From a checkpoint of a small sound classifier: adamw at rate 0.00087.
Rows from block 6 of a small sound classifier, named by matrix and row number. Rows with one number belong to one neuron. Each number is 128 + 24 x the weight over its row's rms, rounded and kept within 0 to 255. All counts start at 0.
After each neuron's rows are labels from the 100 clips, of 14848, where the neuron reaches its highest value: "strongest on" is what is common among them. Only what is clearly more common there than usual is listed. The data: short read English sentences (LibriTTS-R). In brackets: how many of the 100.
# fc1: MLP up (model.blocks.6.mlp.fc1.weight, 512x256), inputs 0-255
# fc2: MLP down (model.blocks.6.mlp.fc2.weight, 256x512, transposed), outputs 0-255

fc1.113 [140 138 129 144 171 164 184  81  96 127 127 107 177 134 117 143 116  72 168 180 144 191 108 128 130 149 143 131 120 134 123 105 124 115 139 138 157 130 146  72 117 141 111 135 118  83  99  69 107 180 158 158 104 126 134  91 102 109 128 128 165  97 138 127 113 128 143 154 121 164 145 183 138  89 142 155 143 142 124 151 113 120 164 129  75 127 126  98 112 168  94 153  95 129 121 127 140 100 124 129 136 169 100 138  97 143 131  59 108 127 150 150 128  73 104 142 169 154 130  91 122 146 127 118 124 114  95 132  89 150 120 174 126 127 158 103 122  72 115 147 126 112 122 143 142 114 128 143 107 133  94 108 136 144 116 152 154 145 117 128 115 150 132 110 147 148 141 140 151 155 120 120 153 117 144 124 141 114 129  87 156 180 150 128 132 153 127 109 124 126 152 125 124 134 150 132 116 113 147 123 134 129 168 103 192 130 137  98 102 114 135 131 160 142 115 123  94  91 132 133 102 122 129 126 116 143 134 152 149 128 137 124 113 146 154 150  74 118 101  87 125 126 144  71 136  80 137  96 140 135 148 129 111  98 139 142]
fc2.113 [ 87 134 102 119 124 137 169 107 110 156 143 131 105 111 108 139 116 147 132 112 116 138 158 139 156  91 120 142  83 117 125 115 124 137 136  87  88 174 128 123 133 124 154 185 134 141 133 132 194 145  93 171 116 139  98 137 143 113 138  62 136 134 135 132 146 130 127 101 123  92 130 131 114 104 191 114 165 103 132 143 161 147 142 115 142 138 112 138 115  95 137  95 111  90 134  96  99 143  91 112 119 113 120 166 189 142 132 150 124 124  91  76 153 102 122 105 115 113 118  95 130 125 172 151 120 106 110 155 151 141 120 122 137 104 100 149 117 128 158 142 148 117 158 113 176 159 117 132 133 118 128 145 139 112 129 142 123 126 131 155 188 124 158 139 167  90 131  97 144 144 139 138  99  72  98 117 105 137 110 126 101 123 126 137 108 156  94 121 124  97 127 114 149 112 106  92 121 128  99 115 122 105 121 113 109 121 120 123 170  95 151 213 100 130 142 134 101  96 108 111 149 118 117 120 192 106 145 115 161  80 115 136 149 103 139  97 137 142 126 161 115 123 116 195 121 113 103 155 128 159 133 126 164 139 107 146]
strongest on: voice: female (97)

fc1.335 [ 96  94 117 106  91 155 103 127 121 102 128 128 148 112 137 125 143 154 116  91 120  33 117 102 130 161 120 180 155 106 124 119 141 115 148  97 125  99 124 128 109 145 133 143 182 177 132 160 126  56 159  80 115 131 135 146 163 138 145 117 118 183 138 116 155 105 122 130 117 134 129  77 135 120 149 121 113 113 141 133 123 108 156 122 143 131 112 128 148 124 189 113 150 134 149 142 133 145 137  95 129  56 110 137 100 130  98 119 148 125 116 112 120 224  90 125 125 108 110 175 149 149 119 131 144 120 165 115 134 152 132 101 163 132 119 149 112 171 133 159 137 140 115 100 147 114 152 127 142 117 157 143 164 137 121 125 112 144 148 133 145 132 142 139 118 126 130 118 120 115 124 177 144 145 139 111 131 128 112 184 101  52 100 129 120 114 138 129 144 123 169 120 126 167 120 150 160 127 129 111 114 153  97 148 115  98 117  94 128 135 135 131 138 123 143 135 149 157 114 153 154 135 107 114 150 137 125 124 113 150 149 131 149 130  90 103 155 151  70 134 123 111 135 160 113 143 133 153 169 130 147 155 147 122 154  67]
fc2.335 [115 131 103 155 169 149 107 121 125 126 141 123 100 135 146 156 150 120 154 135  88 118 136 124 131 114 125 122 136 189 148 129 115 122 128 155 100 110 131 151 120 117 113 116 138 142  93 146 193 124 151 158 135 107 123 130 127 131 115 151 152 140 149 114 123 166 129 127 136 151 147 173 117 130 112 142  98 127 127 115 107 146 120 149 104 134 162 109 127 182 103 125 133 119  71  84 105 101 126 137 200 135 107 133  88 118 157 121 127 138 136 227  93 124 149 156 158 153 138 111  99 119  90 113 116 135 123 177 106 102 135 137 150 129 144 103 108 132 169 117 122 133 129 136  88 132 148 116 132 190  80  96 133 175 186 170 156 100 172 160 110 110 148 135 128 147 132 144 138 134 120 107 155 126 182 136 106 104 188 135 128 110 115 110 140 104 132 116 140 140 108 103 128 126 157 161 105 114 115 162 156 105 118 103 119 107 106 121 135 145 153  62 143 102 111 125 152 144 126 137 115 132 128 118  70 137  95 119 181 129 143 113 109 122 116 128 123 117 139 131 144 143 142  94 127 170 131  99 119 117 117 157 169  97  95 122]
strongest on: voice: male (96)

fc1.190 [108 119 109 121 144 101 150 131 142 158 170  93  90 160 139 139 148  67 135 149 134 155 137 172 182 121 111 136 154  91 133 141 108 147 126 133  62 145 118 136 143 111  86 122  86  69 131 130 142 162 150 169 112 128 131 119 137 118 132 128 148  70 156 105 105 106 149 126 123 144 110 114 114 127 134 142 174 140 169 110 171 125 154 136 103 127 140 111 117 146  89  91 131 149 167  98 100 136 100 122 125 170 142 108 175 156 148 166  92 146 100  79 149 136 202 113 124 149 156  98 120 124 153 118 100 116 109 147 102  97 118 142 112 129 114 145 183 136 154 129 106 123 138 141  96 132 135 150 112 125  90 100 105 113 129 121 126 143 143 138 126 127 136 138 112 119 110 136 147  73  92 128 153 121 123 118 127 122 149 101 126 134 160 128 123 133  86 112 102 120 145 105 120 137 127 103  83 110 115 148 147 100 151  96 142 112 103 128 124 103 114 145  76 163 137 131 122 132  91 135 102  89 170 107 122 123 146 138 149 111 101 144 102 137 122 122 152  73 174 190 122 110 113 133 114 108 148  94  99 109 143 115 161 146 116 114]
fc2.190 [132 135 127 138 103 104 111  95  76 137 154 109 152 120 109  96 117 122 136 142 123 160  98 146 108 152 130 130 111 111 141 119 111 151 130  58 131 105 101  88  80 159 152 120 141 133 168 125  21 111 100 144 148  91 134 138 110 113 124 104 133 123 121 106 162 164 119 123 146  92 184 130 149  87 110 102 132 132 110 119 129 144 164 146  92 119 178 118  99 142 127 167 123 155 110 154 154 131 118 128 118 152 149 121 118 171 120 129 134 104 138  90 104  99 106 129 122 130 123 153  99 154 107  88 133 147 135  85 139 131 112 134 128 103 145 163  77 135 122  97 131 145  88 127 119  75 140 123 122 183 157 104 132 145  91 113 134 151  88 128 111 122 156 125 159 104 103 108  89 147 170 161 132 126 109 129 148 141  98 164 122 119 129 150 116 128 150 145 119 139  90 101 114 191 156 139 109 150 114 110 112 155 100 122  97 146 148 112 154 158 146  99 138  95 152 113 129 134 135 114 139 124 154 147 123 145 160 133  77 159 122 156 137 143 115  96 144 126 124 146 144 157 154 112 145  93 100 131  92 140 169 102 136 105 131 133]
strongest on: voice: female (95)

fc1.319 [121  95 149 125 143 165 144 120 133 107 166  81 127 132 115 170 136  94 128 193 115 230 115 145 149 146 175 146 110 145 147 117 131 116 166 150  94 125 118 145 130 126 132 145  58  71 140  85 122 179 134 122 145 128 138  77 119 110 120 192 151  90 170 122 136 139 143 147 130 149 117 178 157 132 115 160 161 158 123 120 107 120 160 133 100 146 128 130 118 142  97  97 129  79 147 146 130 122 144 153 109 165 128 138 103 114 127 137 130 118 130  99 131  91 127 133 138 140 115  97  99  86 142 148 116 133  93 102 127  88  99 163 128 113 117 143 136  82 145 130 128 101 129 108 148 172 112 136 107 133 131 117 183 143 184 124 123 106 108 129 100 154 125  66 142 150 121 166 168 139 106 119 138  79 127 134 136 116 133  97 165 151 124  75 130 132 123 131 137 124 130 135 147 120 114 146 100 131  99 132 161 112 178  92 167 115 133 126 110 101 114 102 141 122 141 123 133  82 119 112 107 111 148 117 151 127 167 146 158 145 123 130 130 122 130 117 131 105 136 133 151 111 137 135 153 130 131 112 135 125 113 116  96 126 129 116]
fc2.319 [111 133 165  97 103 131 158 111 120 122 134 114 140 110 180 100 135 120 105 100 113 131 132 116 131 141 120 129  96 127 150 121 126 138 133  78 111 146 135 183 129 113 132 145 109 156  77 156 212 133 144 117 112 118 117 142 145 119 139  90 130 145 127 111 150 151  98 130  78 112 132  82 134 148 157 141 126 111 120 130 163 110 145 151 146 116 141 139 116 134 132 167 138 178 149 127 104 119 106 125 175 154 108 113  99 142 100 136 120 135  81  92  79 139 121 137  79 157 140 127 173 126 149  93 151 112 148 190 118 149 138  93 149 141 142 110 125  95 169 132 125 140 113 110 103 143 115 119 143 111 161 110 122 106 119 140 152 144 173 157 140 137 118 131 121 106 131 105 143 143 154 106  93 134 113 128 107 159 191 145 121 161 120 126 125  96 129 124 146 129 118 118 145 140 129  87 117 132 180 125 119 126 115 181 134 151 131 115 120 100  94 194 133 118 135  65 117 134 151 104 152 148  99 130 184 161 158 114 106 133 190 121 141 122 193 111 155 153 128 135 138 118 117 138 127  97 132 135 110 131 143 133 165 137 153 174]
strongest on: voice: female (97)

fc1.411 [143 147 107 112 136  92 199 122 140  91 158 115 101 138 110 139 134 132  96 152 150 120 134 135  97 111 145  78 103  98 154  96  55 134 121 120  93 107 136 111 108 121 151 129 125 157 112 182 188 144 110 129  88  87 137 127 131 131 114 115 128 131 119 123 149 129 173 151 148  92  90 111 124 113 128 103 114 108 109 125 128  99  80 121 126 140 136 125 127 139  92 136 134 125 118 113 118 124  99 124 174 150 127 108 125 115  99 102 105 108 106  74 149 162 127 134 125 156  70 117 115 106 131 123 119  88 131 158 116 119 154 124 110 123 125 122 144 169 115  83  99 119  96  92 121  90 116 114 131 122 159 113  80 115  95 138 111 153 129 130 151 115 151 189 133 163 146  92 108  99 110 115 145  97 116 122  93 131 132 100 108 151 115 103 145 132 113 110 121 109 117 133  94 169 142  98 122 116 134 114 143 104 165  81 130  96 111 131 157 116  71 127  94 114  90 100  79 176 140 119 160 123 117 149 131 114  90  97 129  76 161 104 123 122 130 122 131 125 143 111 112 146 100  87 163 120 119 145 152  93 105 117 152 105 105 116]
fc2.411 [104 120 119 147 116 124 119  90  99 138 147 123 126 103 112 131 111 133 133 150 179 131 138 131 164 105 149 118 131 110 152 124 129 123 146 101 133 116 119 101 113 128 167 136 119 143 192 127   0 137 151 133 114 129 133 117 137 130  92 194 122 139 134 112 146 129 120 146 173 132 150 138 104  91 126 141 144 138 111 141  73 104 123  87 134 112 114 143 103 204 175 132 116 128 152 133  99 117 139 141  40 113 101 128  95 130 138 113 110 138 134 105 125 141 107 125 106  83 138 120 132 154 124 122 119 137 124  22 138 122 120 146 111 141 140 141 122 102 132 133 126 125 164 127 137 126 129 144 124  83 155 150 149 132 119 128 155 145  76  88 106 139 109 118 131 131 107 147 119 176 129 116 117 106 131 136 157  80 132 134 124 112 155 141 129 116 133 118 110 169 142 128 144 111 120 120 141 162 153 151 127 146 125 146 120 162 150 127 132  96  96 120 132 139 125 128  99 126 111 151 149 119 147 127 148 110 130 127 168 138 146 148 149 130 159 134 142 152  95 113 118 120 141 146 124 108 118 112 149 126 131 153 100 140 118 138]
strongest on: voice: male (98)

fc1.453 [121 127 111 117  94 127  96 149 146 153 130 133 124 124 120 105 110 146 141  65 155  56 126 104 123  94 127 137  91 132 128  84 139 132 143 107 146 108 121 154 129  99 116 132 138 152 157 222 121  92 135 135 108 152 103 133 141 162 109  80 144 133 115 110 148 122 114 117 117 119 106  71 119 137 132 112 110 104 139 116 183 116 113 173 173 118 169 138 144 128 137  83 173  95 139 141 128 128 127 130 146 146 122 136 128 158 129 149 140 114 117  87 139 202 132 101 112 159 134 138 145 132 146 118 121 161 112 133 103 129 127  82 114 128 134  95 144 183 131  91 118 151 120 138 138 132 146 114 175 117 127 147 119 102 125 132 109 103 138 161 140 138 144 172 112  64 132 103 115 157  90 140 120 127 103 134 138 150 110 141  95 113 125 122 170 107 104 122 121  99 115 158 136 149 115 118 111 113 135 122 115 146 131 132  90 119 131 100 170 184 120 152 102 141 146 138 107 174 125  96 126 131 139 113 161 119 145 133 102  95 130  66 173 102 123  99 144 110 151 178 131 149  77 111 118  94 143 132 123 150 131 141 129 145 100 133]
fc2.453 [128 128 143 128 104 132 113 120 117 163 145 111 160 106 102  89 110 102 135 139 153 171 173 137 124 145  77 126 102 123 160 141 179  72 145 118 131 163 127 127 150 138 152 108 129 117 133  94  73 124 101 115 157 146 163 133 129 118 129 168 119 132 107 114 100 104  92 137 110 160 120 157 146 156  79 116 139 156 136 147 117 149 110 106 119 130 119 142 112 146  72 130 121 129 156 172 157 116 140 108 122  96  92 126 111 152 151 138 100 156 147 143 149 131 107 141 114 115 118 147  47 177 119 150 132 171 135  73 128 114 148 127 103 121 118 154  72 141 163 173 116 120 105 145 133 100 135 115  88 111 142 136 136 139  87 181 166 113 118 100 117 115 117 135 144 160 137 119 126 124 142 114 114 135 108  94 166 129 108 102 152 108 118 126 124 122 147 127 105 120 152 172 122 110 142 147 112 176 116 141 150 137 148 129 123 154  97 156  98 144 126 106 152 153 107 153 110 156 150 157 145 114 137 122  90 158 119  97 110 177 115 172 112 188 121 153 110 104 169 117 127 151 127 136 184 152 132 110 161 128 112 100 138 126 160 123]
strongest on: voice: male (99)

fc1.17 [122 105 104 126 143 171 169 164 111 124 164 121 163 160 118 161 141  93 138 138 114 155 113 177 139 127 132 147 115 149 169 150 106 125 149 101 117 124 125 139 147 150  97 120 115  73 125 108 128 182 113 118 145  96 165  94 106 105 153 121 140 118 151 113  96 132 170 128 119 187 133 186 156 105 125 142 151 151 127 133 171 114 161 125 129 130 143  83 153 167  63  75 142 136 102 119 151 115 142 114 113 167 150 129 149  93 150  86  70 148 169 171 129  97 132 126 154 144 133 101 112 161 129 138 141 106  89 138 114 110 116 140 118 119 149 124 119  95 148 157 111 106 119 146 109 159 106 139 116 147  79 109 106 122 146 142 193 145 152 114 119 114 152  76 118 139  84 162 137 106 110 137 117 108 126 111 103 116 149 120 139 163 141 129 134 167 123 126 112 147 125 128 142 134 144 143  93 133  98  95 148 119 188 130 143  83 152 148 128 148 118 141 134 153 128 115 140 123 128 149  81 132 124 117 131 145 128 160 113 116 141 139 102 185 144 119 133 120 156 107 129 162 181 121 134 152 138  99 113 125 148 119 120 147 155  95]
fc2.17 [117 131 123 149 119 121 132 145 131 113 133 121 108 128 107 153 133 158  92  92 132 127 107 119 135 121  90 165 137 121 112 131 111 112 138 114 122 140 104 138 102 160 101 147 113 127 130 136 101 108 129 123 154 151 127 120 137 134 197 126  82 126 134 155 130  81  71 135 130 125 107 121 120 150 102 112 116 113 155 119 205 161 150 119 130 122  83 123 152  80 164 142 138 133 117 113 117 151  83 146  71 138 130 123 164 119 137 128 121  88 127  57 130 110 144 110 128  66 148  97 142 130 125 151 153 101  96  76 126 133 136 170 124 112 134 121 147 141  73 150 145 123 114 143 132 158 133 129 103 182 166 124 120 140 121 106 100 113  82 122 138 130  91 144 124 108 121 121 143 117 152 129 104 151 141 116 131 111  87 130 133 143 100 119 117 144 118 149  90 100 157 142 104  79 131 130 119 136  93 135 121 129 110 136 125 127 114 111 147 148 164 189 132 131 148 189 145 107 115 118 118 144 115 158 157 116 119  90  70  90  65  93 126 108 142 129 148 139 105 160 172 168 133  97 142 109 109 144 141 114 129 159  71 137 127 102]
strongest on: voice: female (100)

fc1.438 [130 137 138 137 146 120 200 141 144 165 153 124 132 155 121 123 134 131 101 162 118 211 117 176 142 142 177 106 134 131 110 113 107 110 148 168 113 133 127 132 140 119 101 113  83  63 131  75 135 195 118 160 157 145 146 103 139 138 116 102 139  47 133 131 128 118 152 158 162 137 145 134 100 135 111 143 109 153 127 118 157 136 166 113  91 113 145  95 140  89 127 133 178  91 115 136 141 157  89 137 107 179 167 153 130 147 146 142 131 130 121 113 145  83 127  90 140 124 130 135 129  88 161 167 131 178 118 136 144 145 119 143 102 122 115  81 187 120 115 140 147  89 160 175 119 170 122 139 116 145 132 130 175 121 110 147 146 118 134 131 128 104 113 101 139 158 106 120 146 110 130 111 148 157 126 125 157 165 133 111 134 154 171 116 111 147 128 151 123 106 119  61 143 116 106 133 125 151  99 111 129  99 152 141 124 131 112 111 114 137 117 136 115 132 109 149 146  68 123 105 121 112 138 101 154 138 123 128 151 128 117 152 103 118 150 141 148 117 143  93 133 128 131  99 116 139 130  82 110 119 131 138 133  96 133 118]
fc2.438 [112 176 131 115  88 115 119  97 154 153 126 137 140 152 166  96 154 117 108 119 101 162 139 118 131 117 124 108 124 147 137 132 138 129 150 130 103 133 140 126 124 128 119 154 115 117 129 118 192  98 150 145 126  77  98 147 127 123 133 138 128 123 126  97 139 151 126 164 109 122 158 107 155 101 136 160 171 143 124 161 173 124 161 126 151 151 112  79 118 133 120 143 119 130 106 140 123 136  74 114 161 133 154 122 126 118 131 104  95 137 130  80 163 136 160 154 122 164 142 142 165 141 143  96 129 113 128 150  87 184 156 122  85 162 126 122 117 122 153 133 109 117  98 144 124 131 116 141 177 124  79 158 173  99 150 162 148  78 194 134 120 154 173 156 175 135 117 141 111 118 132 116  90 139 148 131 146 134 139 116 165 141 160 116 148 130 120 128 122 154 157 119 158 128 126 140 134  60 147 156  96 134 147  91 148 109 130 159 111 135  94 159 151 164  68  83 125 153 137 117 112 116 129 104 122  90 156 191 107 136 124 143 120 122 140 134 139 127 126 160 123 160 138 143 129  95 160 168  77 126 107 113 152 132 155  97]
strongest on: voice: female (98)

fc1.31 [135 104 140 151  53  92  85 125 138 119 124 139  98 154 137 120 151 146 110 120 131  29 135  77 142 134  90 171 174 115 115  96 157 131 108 146 138 123 134 130 116 108 147  99 160 144 106 170 152 118 110 126 106 143 136 139 114 140 106 160 124 103 124 129 128 143 156 128 137 128 108  38 142 135 131 143  85 118 114 130 118  86 142 127 133 141 115 179 129 149 128 135 128 117  97 129 143 121 109 188 166 138 109 132 119 114 162 101 135 107 125 148 134 179 109 138 109 152 112 173 113 146 121 124 140 142 147 149 108 131 143  99 141  72 136  91  87 143 122 116 128 119 134 156 160 105 125 125 155 166 150 140 139 124 128 124  83 131 113 121 156 159  97 134 134 125 155 134 131 116 135 154 143 137 113 126 125 120 158 207  67  80 137 110 137 138 112 136 132 131 113 163 114 151 146 105 154 124 103 132 137 129 150 148 126 131 168 124 130 148 149 166 131 160 121 107 165 143 114 135 128 165 116 155 163 125 126 128  86 149 103 121 129  91  89 140 138 135  97 127 113 147 142 120 110 126 161 163 106 133 109 114 135 111  98  70]
fc2.31 [133 105 136 132 165 144 160 146 125 156 135 153 142 124 105 147 131 129 131 161 134 141 148 144 113 146  95 171 131 142 137 146  92 165 153 105 133  77 102  88 127 115 133 142 142 127 136 118   0 139 117 104 146 133 152 109 104 147 125 153 123 131 137 123 120 127 125 148 106 158 133 165 148  93 110  92 100 131 115 121  87 121 132 176 104 128 158 124 176 155 111 145 110 120 111 120 163  82 139 117  84 121 133 129  92 148 113 134 118 135 146 202 141 124  53 147 141  91 134 122 134 169  94 109 100 161 139  53 123 102 118 140 118 129 133 127  96 115 113 150 161 129 162 150 115 121 151 137 121 131  84 109 129 135 158 137 173 119  93 131 144 145 123 115 121 144 107 130 149 162 125 151 104 124 128 123 154 101 161 118 120 134 140 158 158 145 140 134 123 145 119 127 110 123 128 140 121 127 105 136 133 107 110 142 123 131 127 143 146 131 141 109 168 148 140 171 139 159 100 164 134 150 130 139 112 114 135 104 169 190 144 140 125 142 124 144 140 124 132  97 140 137 164 126 144 158  67 104 157 149 113 132  94 102 137 140]
strongest on: voice: male (98)

fc1.329 [125 107 106 124 150 125 140 121 137 150 151 129 114 167 126 134 134  80 152 145 135 175 135 169 135 105 164 156 169 144 130 129 107 129 119 137  97 167 136 126 130 132 118 161  81  43 136  76 134 168 132 155 136 122 143  87  96 108 185 140 175 108 136 135  94 146 123 159 127 132 136 187  83 134 122 194 111 154 162 147 133 149 150 111  99 177 134 116 134 128 104 122 119  91 130 121 159 113 137 178 119 195 127 113 154 139 185 129 122 149 127 120  70 114  74 128 152 151 134 133  99 123 161 124 112 136 125 116 122 108 123 146  96 132 136 111 150  89 149 122 142  96 140 166 125 132 137 146 120 123 121  93 153 142 121 140 150 140 116 123 149 124 137  79 124 164 124 134 128 126 130 142 148 143 130 101 102 135 127 103 155 168 145 145  96 142 101 146 118 137 151 157 163 118 141 100 107 129 104 123 138 119 187 117 160 114 128 138 118 164 150 128  89 161 149 155 168 111 126 118  68  69 132 133 122 148 143 169 134 119 106 114  98 106 119 120 121  94 135 132 116 104 127 119 118 143 157 112 120 145 126 120 122 151 127 112]
fc2.329 [124 115 112 102 144 149 142 139 116  93  83 153 196 108 128 112 139 113 107 109  87 139  83 154 112 134 107 156 133 121 118 114 131  98 112 104 113 138  94 110 146  80 148 155 124 124 119 115 164  88 178 108 164 103 135 148 115 155 173  86 135 137 126  94 159 136  96  92  90 144 149 100 144  99 113  86 156 108  88 110 169 138 140 116 134  81 142  79 132 117 159 111 132 160 124 121 166 138  83 102 131 136 126  99 115 116  99 125  91 124 118  85 138  92 111 101 132 122 169 137 130 130 114 115 142 148 127 140 117 113 155 128 133 106 105 118 107 152 125 140 128 112 149 103 135 149 143 119 136 115 102 120  99 120 106 127 153 114 112 119 144  66 146 132 118 152 110 103 132  98 131 150 105 113 122 135 123 111 171 153 150 128 130 138 152 124 135 115 170 121 161 147 150 172 132 142  80 119 128 138 127 137  83 140 110  84 152 128 131 110 172 123 157 112 115 123 124 116 169 155 127 149 136 162 144 136 135 130  43 160  81 131 125 147 137 126 143 141 109  99 146 216 130 125 102  82 127 133  91 158 121 153 138 142 127 127]
strongest on: voice: female (99)