config.toml
model = "sound classifier"
dataset = "short read English sentences (LibriTTS-R)"
win_length = 400
norm_position = "pre"
layer_scale_init = 0.1
drop_path = 0.15
shared_expert = false
optimizer = "adamw"
beta1 = 0.8
Rows from block 4 of a small sound classifier, named by matrix and row number. Rows with one number belong to one neuron. Each number is 500 + 40 x the weight over its row's rms, rounded and kept within 0 to 999. All counts start at 0. Numbers have three digits each.
Before each neuron's rows are labels from the 100 clips, of 14848, where the neuron reaches its highest value: "responds to" is what is common among them. Only what is clearly more common there than usual is listed. The data: short read English sentences (LibriTTS-R). In brackets: how many of the 100.
# fc1: MLP up (model.blocks.4.mlp.fc1.weight, 512x256), inputs 0-85
# fc2: MLP down (model.blocks.4.mlp.fc2.weight, 256x512, transposed), outputs 0-85

responds to: voice: male (89)
fc1.357:484505551443506463408434513439540495498592502514512508469494489430513485531471552463463523504444523528421457479474565557486438517539508570478530546553472442530515503569474451486490500529569485511535523461476475515450483508496528495493490496538484534548558526
fc2.357:519590559564564449426492490495529410507553455550503519513601490526457474506537537540522507489480568478601496487449462473523505516480535448515490474451517481522487509469515505508504464498526528505505448523472502484519533455422483517486499476384473535551539559

responds to: voice: female (100)
fc1.147:465537509540537509487548455508563393600518438499472428512520456556472483513535524501478466520519479520505452494501540533501480468515413500476480568548535539484475526511494506521409533505506474486572550505474521519554539508469556463488473527486619546517508528
fc2.147:486441438466455533479500504497517528496464542539515523484477532473450486470496544509541510529542443527473507520468480477445536480477460540540535463527485413443467458511535505561526456491473516454523429472427555511414400552493509474470459469542443538480486527

responds to: voice: male (80)
fc1.412:409472490502416507567438454478484510524491445511500581544531538464515492500439469580519505475542531513558510478553556494463541515449508508477461451449561541473528473512461482408576458434537558475521557457574517459470519451421465373497442472555521569541513531
fc2.412:485550473476515518553506550538432438474480468514443450485467510487516480504467523470491514481499539520532512557504558585531469507514529491501505523496525515500596546516504493514471591493470515479526507497484587535591531455522493501522436512557512478521491460

responds to: voice: female (99)
fc1.185:492440530473541507510491479544499472501539439462480436553518496553490459508559481451518550435464467485484473481474459463511535476453548491531446582532537417513570531452527429481486547506461515488464598570504420536561480494495517510484510505415497551523495498
fc2.185:507436451503472541536478493530565540493580542476513522544528445457461525502507483523550448512542475530431438544500500510401465550520579450451553555449439534480544523529408535500452568514459462594555564520513486493484508469550463525434527531527512470583512462

responds to: voice: female (98)
fc1.177:550542496484474541505571540520522503561575519521471423519476480507478447484574462582557556495537503526570459517471514562450545544521483459530440461565514479458554559516468534538509496513500471452574532490482501494523524482480544515531466495521475542472542509
fc2.177:557505457530484518606535528559486491505513455509455458546568489573467564504538509452457473481543470462503507479479486527520479440537454426488458479512475500546531538470491464534519516442476525444456475474499536436540522482414502568497515483644495454533453519

responds to: voice: male (84)
fc1.350:474483518414524536481484452481485482534510582439547551474501501495458446478480485458476502504416549515409476491462495547480483517538518517554520544568478505469525473552502502424535517537537508479443557454489506516479482501564577487441542529473479550487491475
fc2.350:515520545545545527517572560477494531552539461575473452483483485500517459501520545508505483526484453525486575530526517517563468488532577428453499533499468453548552498498440537436492488546482524465586543508553468513449507541506549551503465562475493504504500506

responds to: voice: female (98)
fc1.475:505499489547530547500490467437501496483484515480546493473508492504545521474592536497494504443438460464531492529468510487490487567435530450528447604525498545449467481530530538488504580460496524454435504522421528498455512551531485353499471488470470437507534497
fc2.475:521514516503462504518424521497502546547535585511511529532473486475536465439426475510466505533539450481479479509500514420385553526529483568515492554501430498519542471472476462532481505506502419479557519493570422464518512522530500497480486507464466471501492443